Rows from block 6 of the encoder, named by matrix and row number. Rows with one number belong to one neuron. Each number is 500 + 50 x the weight over its row's rms, rounded and kept within 0 to 999. All counts start at 0. Numbers have three digits each. After the name is the row's rms in percent of the matrix's.
# fc1: MLP up (encoder.blocks.6.mlp.fc1.weight, 1536x256), inputs 0-85
# fc2: MLP down (encoder.blocks.6.mlp.fc2.weight, 256x1536, transposed), outputs 0-85
fc1.402 063:463435451535505419527509510468494569586497440511563448517481510501563537559539446501455489538552478472464454421439474536541434500521517530418495488429533519429478492525438452529530511661576527499488498498471494433449478455494462496487428465537467552430519523
fc1.403 056:438574556510470464482527435507540514446525563500536504575485539505454475509519418469521473600487465497524528607436505466507431465466492427432462498537523429482471515451500481451558479472457575423619527576438476455533577548505533429565490518487472503461554544
fc1.404 054:415574564584457451497531512598539577559438473474519483551570446481521460489592385402507497541475541567522440498507478471516444465497476572484517478482478511432499467535611471516511423495444507455547494537507416581477558524552473472465432455503528488457580559
fc1.405 064:460435589440467478573515576467504612452555538519429406479573569553479513460437449491502517519537463553466403501429568560458564532499498500634513396419574485500440464481481472528374563540570501572518576496514436505395469492509526429435483492661452481534461527
fc1.406 068:535521475457508433501564530506490520390436532512487509519425424533425452474645513512441483513581435586550523482425543446278530584499434457482530490527498418517579441507562525509487459514590485470376486522509578549558451526484598526409471514535480474588576519
fc1.407 064:563548467360574442543610615471470531501531481526401491604537417548420435535509540456516532537523451479566471512557554501479616575440523444475423489510525436507501508521538468499506486473521521498478469498496530468475484503493563495439480557502490463579602525
fc1.408 110:613489454578589535501505487472536455420602434454441518492544462502506450538501483474540493535422554505492542476579523404486404483488585513461423537483402559521459433468347536470544525459508443435514492580484481503554466529523515552509471583454567520521504478
fc1.409 058:391529539570497440561420385551463491546590493531477461528404454538520453460615571557552471477487506443501432496545492502501409539451433518484561572511535481480480541467437458473491472492487489526464460430425461476453453530519431433455424437540452564566494498
fc1.410 066:519483528424505460453576470451512487514516562481550400567404398466444512515416597571497487460433498547516529527474559553475585507516468544524469463444560521589582532551518514454465443470538532450508475457497602447475499491526457445432519473505496437482515461
fc1.411 068:423579497445437640497526548522503479460395481445523424500534445468461509511381531537428533489543458550494493468435577546443571490530496486557465571576588407485581442420464617420496456501383482563557433391505467510446500464384510511449503423658402481444530483
fc1.412 057:609454508497496452442612604540581500468516505459500432548496491522455469456498535579505441429524580574424506479507456542464421445550545511465525490493514524505394477509498559600442567458456430480566504523523499521495470461490511555522562510529502446586562474
fc1.413 064:410511525479523454519472518580477492591501524595506493456518537558525536516475548484437554443568456499600524461454447563520502515485486511530564516510539534455536478484540500537511423552544566536476518418500556429412468533414524548522462413503507549451468505
fc1.414 172:406435514422476420508499490521522555547481583539511479461431565514585449484527452502439583537561446490527493540425457552595581568428408552522626502511564441560538553523572445548488555525566560577441496444465515460422443544432526444484475463541476565503538509
fc1.415 059:367406468490508438541543393470433540454571522473532517437469569407444462508572573537475412574435465544520476448461552527468435582519489490493575461429478469497508493448474411487485520455473452444437545377508417448520543508658461497422472575501542485394548503
fc1.416 061:393457585469544585504518512406396535532467479488468487480571409552542507455475524557508456461465462506478625511505459496463634466456459464519511540599489472487475465547498593454456455338511495475518468488501447497543498428452516515456505448574527427570442369
fc1.417 069:518550411419596577533520444479548462568498532517512504539431492444518419476526547529463479482522458472469435513512554514549562521413354503597462444535482395477526420534533510534428505512548456526540519472543493455446385479580549561408512511441488444530562535
fc1.418 056:491524503423474517562439501486536437509555550451434493501621539494431515476529531447469570508617516499491578392545514493572545446502493457532436485528548471431573486499498492521476441406472512457459502570454462527500475509484519454399546537523552451514453437
fc1.419 170:582549468565539590498489511451473466454526425469497497518551493471459503566461515465538453487460553486516510448549553457429404442545621483496389499485415544496495453462399525496513539449433451396556437544494488532585515474522493635541521584464559444533443497
fc1.420 065:535497483490478564463489486465480555456437413455534480479504377414419526605446523452556509509441513574414576459445506542479480523503538460454484491552474489449452474515347485463496533486470526434538474566480522507529582469548505570433537560471513385492468473
fc1.421 217:431447495436483405538502502531500578525452568552496482471462543521539508478524471515468563526540467489520537534404483568566588518467409531499609474527590425514531539520593445552494528525541553596444491434489542458406456543456519424456470381544445543479525481
fc1.422 540:580550468560520586495511495482496432462586427450494490512559450501468496554474510479542444498443542517491505458581529417415412441540596488496391526483405552516490429461388529495537517449438442403557480587530471551583532494501500592523505596470571434526488492
fc1.423 315:577548477554524571503480482472498419442565452433475494509555460503471509556481504465537449492434541528506506479586532424412430442523613490483388545470426591504479452487398512456543503429414461394549457578509479541557535493504510604544523603475573453539474480
fc1.424 058:478436532495514486491463593579492533571549545512509430498610390528420540522464498544451485434615498501598541474476537488538509491544462485425508499511593593553585544628467434535543303506536514453542550448457535478533441527471545611552472527525457438478465525
fc1.425 060:509443586492552489438518504442616551518421545547568485508456458612546456483532558509454564429518497478599511580540508477509481482559519510499512510557447463548551446509625490537341463529451475574502528447538432489498475528429480547444417461506439512369534499
fc1.426 056:505514435425465557473418523443570514435526590466536561484519476518488513457467536521593478398412524528502507487512489527532578484581550474503561531588501559461431447490397564451485526555579570570442504441577451501540620476390596553529527487514494509514523456
fc1.427 061:484444388524484527466536487527461455563439531556462549453474486566483507573424481497523505476538524482568552505485517510469498540433476419490561493475500528480447553506420497451395472398563406451524563431425518498443471501419525554593471415447517429495452447
fc1.428 059:479494497672559508410504529594456508464523521524438565519532504563492466545488440475559554445496575520517455496452528554550473498520423541490549453486525468466461563474495476464569449492338362495454516500425477521532527511489491544575389468520455490383522497
fc1.429 058:475485531455484525540434516562548497574470509528461558508552481551561508443480435585535609498541488467576470497370533604509540439487444435555462429506437409492522507549451434505524426474477570574508516502541436558490496528449504424481462471549498469521501451
fc1.430 055:513514435469515444478507510461568434467471511495439433633452545485477411500401475482458541461554537570428500434509452464492537531466506497547471580510584562522502529506574514510494470460494487552588443468592463446510554515544539574496548459533528489536554548
fc1.431 054:529402480445490458505379484472549467470450493562464556479509496469561526522364490488473397598518557486523545551509567422610520584444484566500503541497528479528507523522452518482568517535570499446540482531558468470519423461526392468510434508519552485517514553
fc1.432 062:468475490475438529501557517611505593578456445446546478474584499437556494448522495514444483451434489611514550470491566525407520498499453489476567466469531508479459516467518475508489457527450533489576559490578539554505471552481604441469490554574477480533480461
fc1.433 059:593381558484462484523536586520511570484518517555490492500445534489458523450444529530470399436519503514493394517493500515492406523544471483609547417566533519488554470489515492571454422587525471524480477545545486446474607538508500522466400563516457468600548470
fc1.434 072:407493545438486500494583509432578495467450497475487520534513542562604487433555534500538565482528395477573507485492409501566547512507491513471562499399628451492468488574515484521456501542501519605531507480491467475461485495459541484481533457551510502509527530
fc1.435 064:508483466514509535467522471504416429570533480428507486460494488486466549547399501503514525444531528480475536456560562520526419566477596507459458414519502529596538536497423500478547601533442396470513384564513440426549549481615524576590526553499490511502540460
fc1.436 379:577556476540500588517501494490507441451561442457497504522550452492480498543477521484546456493434510537478502465570530438410415448542616494491385526470418587511473436483396535489549513449448451393548459579526478547597539499504496585534500605481547441533477489
fc1.437 067:494454469594486464515530380501483550515589478487503506484574522485544440487656466512433478422516479505540598547505489366529399520425536522456599544504464554552469564514461533537557542536580420430468456494568488491467506458560451531531501533403459539479548558
fc1.438 067:478470512452518563509533584548449550539501477568423482456542491544559470457529555498502483453449509467496560480551476430582548574477401575493518475404588425470559466519523377467422490467468466539523587412554461439457438534569559498457565377545520532617520516
fc1.439 283:567549502558511552499498470462498427447555443464477496523525446486444494563459506480518453510442540530489484457569515445424415456523606481509400533509434576497461461489383526482559512464405446371531468587530480538573562492507484608564494582481581442515482474
fc1.440 066:509498587516463561513481435517475426455459495502489521523412543464517458477440489527459530473500470441529535575466473604467458493523463567498541461509473510442452534526485537388462462563429546495496430475407469553399516395569511499534540472522447538425530560
fc1.441 066:489482466501483369543414467476504450504452563485537491530368506503562476402542488478560526562601518590561404499491441487509524428524496516560473481538547493567467399548609571489572571519496502518466463522481496456477578513553559463482538567537453489537516525
fc1.442 213:558550459556525608509483460501473422442566401456481473524549460509470507538458502450531449490435526516503530482553523429419425460559585463485418516476420555498491492476388541467553517477455451391511470575533486504581541494492511597539504584476570451506493466
fc1.443 080:416442471452570369552503538566514582571456560598469500527395541527609505525502470530433559572563438494525497546448466551586543531426394541480584514442625451518529514436505497487461417508505544646394536476522594446399452529491532490460497454547466555466450523
fc1.444 060:544471566487430452520487433466530595605488494526516482520555453479617504496579511512529473514522467433454496489521498526446480463446473572429588547455517502467491478457504478408403478481463480529452603482547544539427525497493570452536483490511445501472547550
fc1.445 065:434470606442435417566531429476419439512466506524459508455437590427504553575392522467527555433455442523577503430440487521479526567522495424468476469525422532497618511528462476397495481542505530544501564665440553504462413438464470448578453467564540537381500474
fc1.446 063:461547472532549530442489461451502530405676407428462530451503489507454535452459437555617459468504470525481513440560463464446482446460415503518491499555403487514454473435409476548527516433562497462386435456526491582565475499623513535533479467478481624539385479
fc1.447 062:557427506541541519468468372505445445488436570415468519483487563506586533616561490429468523482541568516470570578559471548467464524512600507501469496487443548523511486542426470491421428498379504508487452498470480524516518491509522508582465482485498528438575512
fc1.448 069:505511496568542466507571474532438399577440518513514601467443494389468487575504415503548547457370571439467474476516509504604357559463466513487507431462554491509545433527537563480560466501463529513488496506465522500494575527601483546576474472499501537440524471
fc1.449 063:485478506541500589458504521587465639577475530586460509524469599565490472459563412472425569568467525587516520497536548463527452462463446529421562444498523544582555501555615534480526552482505546493583529404615486491455442441438479495489555464553495532514492495
fc1.450 393:566567483544515566509516497488497414451560436433496507513551463514483509583456519463537455507448517512485504469549523463407383438537583475474429534476439592496477434469424532476535505438432467395546476588514485554565550483509481563537503603477591431528469501
fc1.451 056:462521580566417393426524519560493498600418457519508488472481574430462486515494535477516570544474510568499564546498478511469531522486472458469489513615495511487465476444471505499497507530446629500551516482485486479502498475465470556570548478503442524502505505
fc1.452 063:510444490536453515462375462472538513547445611510635458489425505474482568529457484511465511538583549490604499486419532560538401496505507525541524519460502439488438519506401603533440443531415544477445443449431528546544516493555469620506558457379593486568519517
fc1.453 060:498552571586494506580450486424482492520575490488544495510560479448557584502550445484445499431468468581475489531430513556511555443458402537528467549484479477438520510506505531460507542481520454540440495545472505491435441517535587417468512495596657485558616502
fc1.454 056:432525598560458452555485501437530473505488576495558463460472513578505512435496430475516481480571470501409518545579556440518448421531570434491503512491517523522509586585472470499553479452539521473367526575453491513530515549467570384547470482497421485360413523
fc1.455 064:494469501517483440453484441575422396478510469480463481432577537448444521521479507416520506461526515502484521403527598521482476451547654509436628502498403481507510568494521576454544455474454594550458549567497504492469468443458564613529446480480523477406495555
fc1.456 063:483456490426480537504543560541542445508470504527492456523487495516447522399562439561494500445530506521505594485444548418352571549394508519434442509519534471431492465488561519654453470523604479472555550450598449475374475519432481353472440495466513445547483527
fc1.457 062:542479515407489574453554522493596563593547497516540484513513541402554530515491477498498533447498399523385601594473447541457526537486493522448518506429555430491500518605560431439488474475543562484416490419545471525493447521550546371442525454540484428588500586
fc1.458 054:549522557577540467505518495479605516474498523466433519508540434393514591479477524451579533482518571519475468466429537485460415497517432554456516584482598552508484542491516464514419424485492532558535562460540476489495628499442487551504538494569514413481485426
fc1.459 067:488471480462431621489432623516468538560502575518515496512511450582518488467470506484526479455477460490475518459491517486416501495464311465499538408530443429476523494468555561530499570538550511557516482464601494498577442465566496521463454485604566483463477484
fc1.460 061:471500567481522501524505541495526411583523567408499508407466531586563509496521466511514508455459551521473469513536523518470551474462553448519510541444473544436486474448450491435415485538463508504472461550462498576475515619493553521535476552500566427436531504
fc1.461 087:566497482560464602450528500541532399408519467435459484470528485522546519524438509491580495481486588470526498399555472504474450477540609465530433519483486569485535468519353588495548465388432462478500426494475453571522464475498479629583432553498532418490426529
fc1.462 062:484545562437462482507465593453431421522582504512565529436549471455417529494587491441496485437481353552534449420555479530480514483557418545519512543498452464495530500475547506519490459461465542499405460541461491482558488486467471536463527533577500518453505423
fc1.463 084:421444492450444398563544558531503515515484526520496483495393510505512496467512430542417579541574496528560517487463499541543452480479458504463597471550551456453553603501522463540486507474537601520442502441478533534394492519530496482456481463526402533536551507
fc1.464 064:444465543448421486495451520612397513445513464549548564474472565515528452487461508528532416483504449550512556525522527511521472509490475483448484457514506500472517527466527522570504428517553485522418471430490508500386501465496518480463527457557407548479498469
fc1.465 065:421494464476499535462482602542540480533509524496477496644437519436547507419469549546513455496475544468435471532491537503510630499463478562527472520480539458590509480516561529557468514509563461548502426457552406501518478449519502542367456490443465514565496528
fc1.466 075:530560495593513548401441477527520434470536418479497521615509426522438534509496497483504486532461552405495476480566559494473379523509519530481411542455441520534428542450484505550595581476470499404548511437533395522489492468502537578546558517459571485528483501
fc1.467 059:624543498490506573487503569491519484448408413539531504562446512462442538498408501528474526571587479497437533506549560598490487403433526468585491464456540497532521453533549487487494557527484495424557416428465494434441515455369489464416529579518452439455461596
fc1.468 060:456461568409563510502551462467496585523521559480500490472496488469609549439579571500505550518562486447520463515494575471603578480500554525421579587512532491457502420499539444461421454474504518431427427500582494523479441578573463421458563434481505467527487542
fc1.469 060:502434489570477423442493395484499504471458526502506540533503490531530463516487500490421511507496435443549521563578412563574361405478487445507528461527415633613519483488526537561488457593452550543459428494426490476466587543556539543514513441595476492434620494
fc1.470 062:519534474385464469537474496485468581539530484472423462496467400523535550452480490472547513534551423512466440440509542549541541534537478515548565476569592419466480538567494469516464598582541553629495607539499548450478478507502503433381508459497480623581520519
fc1.471 064:419543551416457550470479567571483560521431478549561513506535526513592533436575422526481510476534416446543545502412528552461530508531492505520518489486541458498504538433478486429503503528542451542508497469532541493450444506394488443471428483507440418601496589
fc1.472 087:535527404517560618544539508475497460443515416459504460486589490558483487547540499491549451478460499479479505420555504451408482520574556521483425555440460525501483453493464509496558610480586439416508432549487484534527528479452451544519535571428544433489481471
fc1.473 071:526461502328521574545573513461486567490529490511514488520544448459556557513534538527549461592413477499501485482659462450514579491529566614502503556487503574458409571477560412473495520466552564517509521593490533490558469517489449454380541502524534452532551451
fc1.474 080:551568529477527573486551448497457430417635463466455501482498462489513533586389520478504495500461550492556496493576540419464446448466577475521460530535466603515467516489425523500553551439447497396486460553519486495538508543537522589619435588528548501453500585
fc1.475 058:472502440425532526453559408500486537474450503520524517474590521455480562487489596522367556528441503457529511448484507503476498438458553527485556470523486496449489506489557449487462531427464514477419528515520476545496439571529476469486602496515489432587486495
fc1.476 061:472480571443479490495547527479603507572527526513518544519468399444531553510498568511482520576463437668483475453343480523407480523563437539496560497405532439447438560470430513450511500459534555614535484484444603470506511452434487522531506503460570551537466446
fc1.477 062:474438540556598438505541555429534494518584597594474565529421532587494459481466498524508555513517547499512421611509493435484492473407384502459501479443484510605511484512493477518472445593646507536489485401560449532420511419481447451623436475563469507542549537
fc2.402 106:496422493395502590508460610491512511526490532537587486498477507534492514457515460490470548517547449445481473479433442515504550573509573507478582480550546468475562628534554478531471473608500465514455515465500493462433530496490423447457528467490485514489516494
fc2.403 026:446523470585488531475548521596564484494456465470499527575421502511465441562488429499444520551521366455565476437610492587460440451463516488545394484472530511483507426502367475460453518507546553534540379543471509484442476483487449569494532492473446563571458512
fc2.404 034:528440465446564564573411593507561496556448530561544490458536517519420512463516528443551553508525419518486545463525452579587538505485484480459623545432552494482554577417492477503412483474495489550504529438529512489436545470502485494529489530484456495502467592
fc2.405 096:509450493389496624498485636488507528519493537524584517514476534523518493466507451487490527516548458467488492491421451528506540573483519515496606517555534488476579654515543494495452485584488482523436499464494524481411517521493428473447502470523506475522496523
fc2.406 048:528467477379529571542503679476489553513510494559589499503464502560517518494541516529468515478535505493519540434391455614491511546516576555457596534548532495485525620529540464466484472606531479534512500471486526489444513496488454463494531464503472481508506544
fc2.407 056:496490538389525588510455603453556543514525487541589487522457508496524525500520484481471512515557440482459513484449445531491547567512492472502627477550522474471521578544527486521489517591541498473436533459548524504402536484487487451441497477500518462504529531
fc2.408 179:507569505567496423483521372503494477479507455468411502478536468458505503498490536507545432485448549537498501521599534462481452447507445479527417510447447527516447386468444510499531500415491511468538498528497500546565489497493574527546498559496506493499498472
fc2.409 035:414447447421541504473497598473559485546503500514576596523511506477421455469504457493507505533516415476480428488466457465529494534507553443523507487550537395553506608563584471550483510597518498492533526474548500443430511519527469467514573486492455361504491522
fc2.410 055:446488497409507589496449709517475541557482540551577487497472508540498490504503503495451512497514457502453533445431441547501554581532533460432576498563490469444540599483555447542479489597542515551448513512482503507471544477502445450434537436493472513505511537
fc2.411 033:503447524465489526496492624511518532524554499563507477480498511506562462496540565549462507489528470454554474468439532513551573520556564463486534486480541432491549545544482505515488415588560469595430502510580511477494552492554480460421563448542520465504499483
fc2.412 048:533522506537545435522506438527533573458512475515420493499548467479484524512493562498535435506460538554527526540542541493475435424494433526543458486424442538529416399463435492441559545397529486461573457469518443546515444507502573565516462530487505489471481480
fc2.413 126:494445499389500572524470599510511513530496538525570490510460554509499508479528447501472536522537450441475496470407450522501536565486555527480638512555579496478524634532551457495456468592515486514424492447493498473419508490487414475462514453498479481499525518
fc2.414 118:497433473390493587513475654504496538517490512532626496514483517560511476517512451479499537489542466420533514472415431492518492562524561508486521485589553504506528578524523488522476505583478493517483519460502494479442524496485394442490485494504515495526526541
fc2.415 029:559401536358548468492552510440439499523430537524635571455533511514543543490566564496425508493552394536507523486400495512410482509493506576526493452507504442542536502536468511460573453468519566581421523455532456479458474466528465488434491376565581465538474477
fc2.416 036:483541486618523412500535432541481479489555391477468500417532438476521481525495550577530465438438549491503468449535493448440553369539427494497443536501489555529440393486475497464549493477527490480530491477382447471536497534528554504561537497575515485530464460
fc2.417 056:477480516378468603518488603490489522505492508580574500519432492509508508483519508532509574513508468481481519486443440505506559564515537551506554505588526471510580587535528526474448473609498479498479491465516550492461555489515414453494512440495490412521507523
fc2.418 027:541440555521466422506458492493517496477560502549450533524490403479478547421420532457499561382424531440557596593424479653487567541467448466511411388617490497546481469431450556398512479499480519559519531478522455412521562472479487506506480520508488470479571594
fc2.419 257:501563505579499443477513360507490496463490462452412503481526485470496508501485534505529442489460541538507509525601546470502457433489447493491398501445453529520432389469456513494532504411500513488541497536503487534598487499518585526536490551504507503494491498
fc2.420 088:500540514584494455482543367500489472485491448443438492476537476433533494515457540535530459465501578525503518527566564461511445417500451477524433505420460535505418444464455523479545499368513516453547496562511465533566464497549575535557488597518480497497467483
fc2.421 179:484422467430514580519464676493484512501464534522605504499484524540495498530530432502491539510539453421503485475392466506508488545518554500488534489562535521501530604524510468503484494561501482509473509465481488458454510501502392456483499506498492479518503514
fc2.422 399:504560496564501422489518382499484487471498462462412498487533485467505493507489529513541435486462567534501498515642541474491460430491455487502402505458455520506426379481452514495527508413496518483541492529504491542583488496501605525530491544500507509494492498
fc2.423 293:513556501580496417481511374500494482483505458460406498490530477479516492503491540513544450491462555537504496524595540462492443433491460490496405512450457529516442388470439508489528509417487516494538502535503487540583486492510590526536495553497504503492498491
fc2.424 033:459509587468485592489422582534582585499452468513545465497421511522506529540508513535441554466523540487502454462440504506485528482496538522511572531460479454537508547528496514460482400678395467488563438485438575496409525457461478462449489489518525589434514438
fc2.425 047:538451493429505524493445614499527596494505535502553484559470524516467562477517431549486566505526458472520528435448461508556547541497503506514563488561567474492545531539543462526446472616530494544444488515464519479464520538472425475440513431505543510501535523
fc2.426 032:517471504441581533492370560536508528527464470514498505467474500525542514535486518530497551537506504438532523449462433464551577540573511518510561469485549480480569516512525507524455492490582404414497525442609516452447487456526431395477578403577494519536526577
fc2.427 065:515442456413488538532454584462530509583511562536557477479449512504509488509485469482465578500542473497491510447445414559518528555514535500495599510580547504494555599540550484506436498581480487502443490458493505437454497486447422448457524435492523535486480500
fc2.428 026:485437373532506453452435484537514496457450483528479582472481571449538465571498438501514449441468559400474517441489510464548537522569567465499481484492485505438460591567514522513493475451465455532459496493527512535500493529548550507475436567467573520523548544
fc2.429 102:488450516398521583511452616486513523510496523544571492507473525505466502493504470480490539522545443461516473486425433525503537575505554530511618490559553464472563635541570479499466464603499497533427504455477517451423516508493435434473492461486476488500505520
fc2.430 025:500442402454542492485462500542475593533571582561536445548577520451453435402439514517479432501498379493442445464516543517458480554530517533397523476470450577547448551545498485458490432534486514476517550502456534479498451561557527433459484478436534466491450543
fc2.431 035:541430525477548503493518593591528478523462468485582450545463540503519511465534502433505533557594478448536486493459474444529550488583555505444631532578546443520528551561520477506453452505520520549465540464553509459425463530475388452516561454516496471479480542
fc2.432 045:451409461421540585479493619486514519489445530640550496498459519537474527465502505501444518478539476493473525483422456545534543561501540528479575414507500459523556598489563486539449496554511464467476523463529473473462521551521458425426522491482473488516514497
fc2.433 027:517574519573569450553501476491408521501560522436484491543597412462494435495426565559525451502517504547525414489506484507440441510471447484468424546448428530481491424387530539472510486316587405557517463504502363569562425482469574474434478482522451541490504485
fc2.434 114:481446486379522569536469595488504517531470515531596491514471521530498502484516472498469555527552470459501505499438460532500543584511546521489584497578538458486571606536546477499448493604519479526458514466494520465428526513477449460450519424511496483539510507
fc2.435 113:541559501608487422509534392492489477480504447475431504485546496469519486503483521514540450476456547518518499530593570455514462443490468490496410529441465537507465364463433526494533533398498526487556480542513496537589473497502588530525482555506516505480503520
fc2.436 314:509557494581495430481517386497493482476502467457407498490533485467504498502488540513536428488461558530504501518607534468496447436499452478495402506444446523509439380470448519493532506417501511475543489535503491538594487498508598528533493552502504508496491498
fc2.437 041:475535502580512414526538379523522474482445487482441518478525512472495520591488509452525434526435482462518491529557554496493484424429458496481430514470482519440454392449428504477579587439505522427489530499472502467632459494508584585499451476543524484491515495
fc2.438 090:496461507439487587488475622513534545520482528549585483497489517510498490497535488479493537526543444472492519459407489530516564559493540522524581500561555454471575598533561463493446482694507465538442494466490510475442528492478438447482514425510500454508521476
fc2.439 277:499560515581494424485517384502488481483499451456416500495533477462505494502488527519546441490449558528503502522618540467494455438486452480513391509444449524519445373472450515491532513418494515480548496542492493544590494501515588533526490536501510508499481491
fc2.440 064:467444493434468537503446578537526523498482543529575484495525548526489496503509401443452546495542445444494483505413430542539562548472547516462600494560526492487544608535564448504446502609480502516471522511504506461458490464477438493492521505488484487514509517
fc2.441 043:480478492437486639476499608455505536563552548524512541513503559516492494517508467542453548511502491452494522431423496509479543514521456515526592489469539475453550550520525510558466533569490552574518509508488489486449496474504445468458544477490441498531468481
fc2.442 283:499565494587492430485523381495485484477492467457414499485530480468502498510492543512532435490458555533506499522610549480495463432496448479500408506444454521515426374471447518489532504413492510478546501537508490527596497487501599532538500534494503516500494499
fc2.443 099:534443512386485584517479622522513513535510524565604521530462519551510491496488475482466556529534486464524482489446463528511532541515557529480567481570559481473558596521563507495448498585499505539463504468494495473456522484483422457479502439507488500511484524
fc2.444 066:491460479398483564484488605505526529566490605511584508506452537523523502483505448498465543525564486495511516490436451542503557556471555496468606532563560485496524675520553479494455490609492473503433504486495498463425522474499433466496489422487482484516516483
fc2.445 059:522473511424523598483445578476523516540453561561575525457452546560528501515509428526474530566577468440494538486433423544531523565480576517486607518577586447484557580535584487501443495549503450502414501452514495477430495475496432504498507468465506452524551519
fc2.446 053:464543510594481454507519395529468523477476468450411493495514506444518522527480512503489449469450551559507513531575559425482496428509457467487405535457459511552452436448452540479598541381504536479543501505527497543577516454491554505533510533480525529481470547
fc2.447 036:408445547506499465515441497487529456475532565518628474538500496492526512520489436497479564517511473437518452472408421514534543526453540485453594482561544427483523548540540514501455507583455457516435545460490512460439494532510424458546475445485542494596506527
fc2.448 030:531490525559562390431396528487441416531548540497474520462422524474548416594525418538499476517583529424514500504411415475590547438550525494476498435550566471497568442554500576470468471538502521508544521414508509518546433449463484524605560516584486547422393572
fc2.449 093:497449514428508567534461631504513542507473533558584521541443523524483516489500468461474555505528444442503515470424447525501541576481542515502617502572552504496600618532561482467456495594496522515457496471524494509439518505473432481426514463496507484498516513
fc2.450 313:505557504577498429485518369502488480478495458448417499493534485456508493517487538516535439493458550537502505527587537473503448427499453485510411512450454528518427394472453516489532510415498517482549499535505490544578476506507605528541494553508501505494489496
fc2.451 059:494476502431519554507466602491508539558493534532567545460448529590483502520533480538479542519570457475515476496435420530488541571517552532473596544540537489485549599540549476536458436551477478535458505433524518426450513505510436453473522495482452507493534528
fc2.452 028:477474379581537428574454432484495507484571381449468404487506492535430414508449515435472475512501586495469478528511517450637439501443615555488517464490474547496512349477540528535459420394457488555514565577518469509516406589575584570546450561493465525448440468
fc2.453 027:430492421402522517421537548516508509480483554467491625410505584491496524535501544469528487562470448506437462447460429497569499528437556495430552446484542386586480529507595440611387429513453478622499567469587521447478560566555471404500471516515452499509490494
fc2.454 028:508495551563514517522576609517565527452507543549550556472505552492500506583465440470394612538517487491514570579432500520516513532560470477440585452601511497455564528494483401599444442532448524502463489528486521515500414413485451459504617533511472486507486481
fc2.455 038:501492489573424450479529374477489473471478496549424490447508552478549465516458575506551552490478537520471523599581531489530498446443511533425494512461463587448425381512479570462524494431438440457580453528461460551541478467472553590538574487430513524542446534
fc2.456 065:486475472439481576510494635504507516541458559575548482534457469540467512477523471493455488549503499446508483476453463517468537563501554524505595482535559497493560570535559478497463511614524506546478502469506518445432556501465391435439536446491499463509495468
fc2.457 094:482455485417510567507453636523510548506483524561595511526464510511504483489549452493493543518544456481489530477417430544480545593520547503492584467571549466472581603522560488483504484594536467544470506461504473450428508506495418479466520449476493496501528516
fc2.458 030:490530435573426456542570410512498493433468482534430503539483468506580564471549498433568442477416468546536455473522564476458500390459511485463458521437424572590494443432487436540480546424476519467600533514522473496549520481460530607543564592471514477502465495
fc2.459 047:506541497437527584506460601453507562514478500521527535492483501494438479550511564529532494569551450537468533409427484518469580581529495523523576449526510468491562527483544486489404499607529468526457536468492493469458551562473440452463445468464479530517506574
fc2.460 034:459489432600511438467519383553493391516464407513496506521501469476479420491537491517557484500481546538518464498521520552546533482525423486480333532451449548496475369537444538490481494390469528484523498557477490596491485489507536499604510575516539494517490489
fc2.461 154:504553515595495412489521381507495472482504477458437476494535469462489493511483531507535449489465547529530497531599537465493457451487467493496398510434463540514428407481468531499537519407500501476541482543488483513586477497515565542536503552510514529480495493
fc2.462 065:512583514587495450473539407516483470491538432473428464500523489464492495470494528537534454516447538571520481535576545491493506440508467461501397502452481533511429321488430542506586507405503523460511506519518453549522498514499591543522502565499500543539472497
fc2.463 140:501443501420513549521479644503517525516488538553579491487482515522509501503524466497495547524533451468480496491395452519514526565485553518480600513549566485469535628516538473498460469600490471516464509458498508428426511493496427456464510438487503495490497506
fc2.464 052:499519501427525565478479623500509543501541526528571494513470513573520515500511504497428559560498461463485487492442443501527505562561564524528554484553507440470566614513550461467452501592495491495447518485523498442437533486488453460442524452520500391512535487
fc2.465 085:493435501417520571533480644495486550516514528514565498519494506522478488468529484479497513476534442477479490490394456509479553552502511484523603489559509469511543630511565480512458479591513483517456513479473501482443547531503432453442509444471497470495489515
fc2.466 110:508556489593501429483516395490472471471491434475411506482531488467492501506488525491536427490431539545493493509568539466475469432474474471508403509428447554499460424480447514499550530407473509490552485542504492540575489488481570539565495557524486517489484501
fc2.467 042:468577510641510466571500422529488508467523494456481484506584484480487478501461535484518488471413567568525488539589556502534437429484472503519475500504432510501422415497468509489527535424495519470593559549537492550578519466540563538512500564544495553494524563
fc2.468 059:485475513402498540506472673533523519525508557549565479547431534565494541560553504473481511538540477483481527476366451522499507555525568510502581468549582476459575591532549524550444473587558515542443559488490472467463527498514438440430508493542504463475495483
fc2.469 051:476453501480482540517492616486508499529507548553611477502447529560516507560545411488485548521572453463484484497411440486560537556508579491489570500582575451533604558544545528532425490613489531435476479430509549465416475519491426470504483509499504511507487547
fc2.470 095:478442488384533592493481620482509499521483542570572520512477530553475531496513464497477541500554447473483500487419480533500552562509529533489597491531552461490569614534543488532470494596500504506455526461479525474419509518511421469442497468480489473531518505
fc2.471 127:489433507417517581513468613492500510508489511533580509502480522526475511496513476486462578499536450486495508481419447539496528564518560514497600489542546465472568605527528479514473469601498492523432503444486521459439509517493424456443497443508498481503515502
fc2.472 132:513568510586491447482508381488490484482512438442421504492538477470505506495492540523549451506461545558501518512563546468491468431499446490511410504448456519525410399469428531504545502410497492480543486564506482563553491490495600558522509558500515502486489479
fc2.473 055:508559528511506438470501432487454472475458442442458469513566446475485530493501514506511459513461511531473491529546576443476501469506466510545394578416428512516455450507491495483534552386520490476538526555497500537558490517556566535480448580535490491466501470
fc2.474 165:498553502577494410492528366506485477484486467444421501486521472472495504506489526506533441487449546534506499515612544469499467429508467476506395512440463504507425368475447526501545525396495518476563488529496488529564480496511589529541496541506502509485482492
fc2.475 046:544461496406518576469454636476510542517478517576612491541482477530504503494516505490467511513538460480509495462434438546474577541479490476493573501510500485474613551504561444522463478588547465537503503488542489486435486511456432479442526472510528502531493469
fc2.476 037:513475524407528643542474621484527525521485544514580503539465497537463548513500478434484496526479428504440496504422462511510521564526551537500648504566452486505594577486601468482526512542487506556443416518478521471470472477523396444413440489494439463436461551
fc2.477 081:473452515402514582505462607492536514509462547556572465511477551555499505512526446501452558510550455462472494457388439545487543573514506538489611491570563480475561604536549467510460458579493502500457512495508522479419529517489439461493494414481486514518528492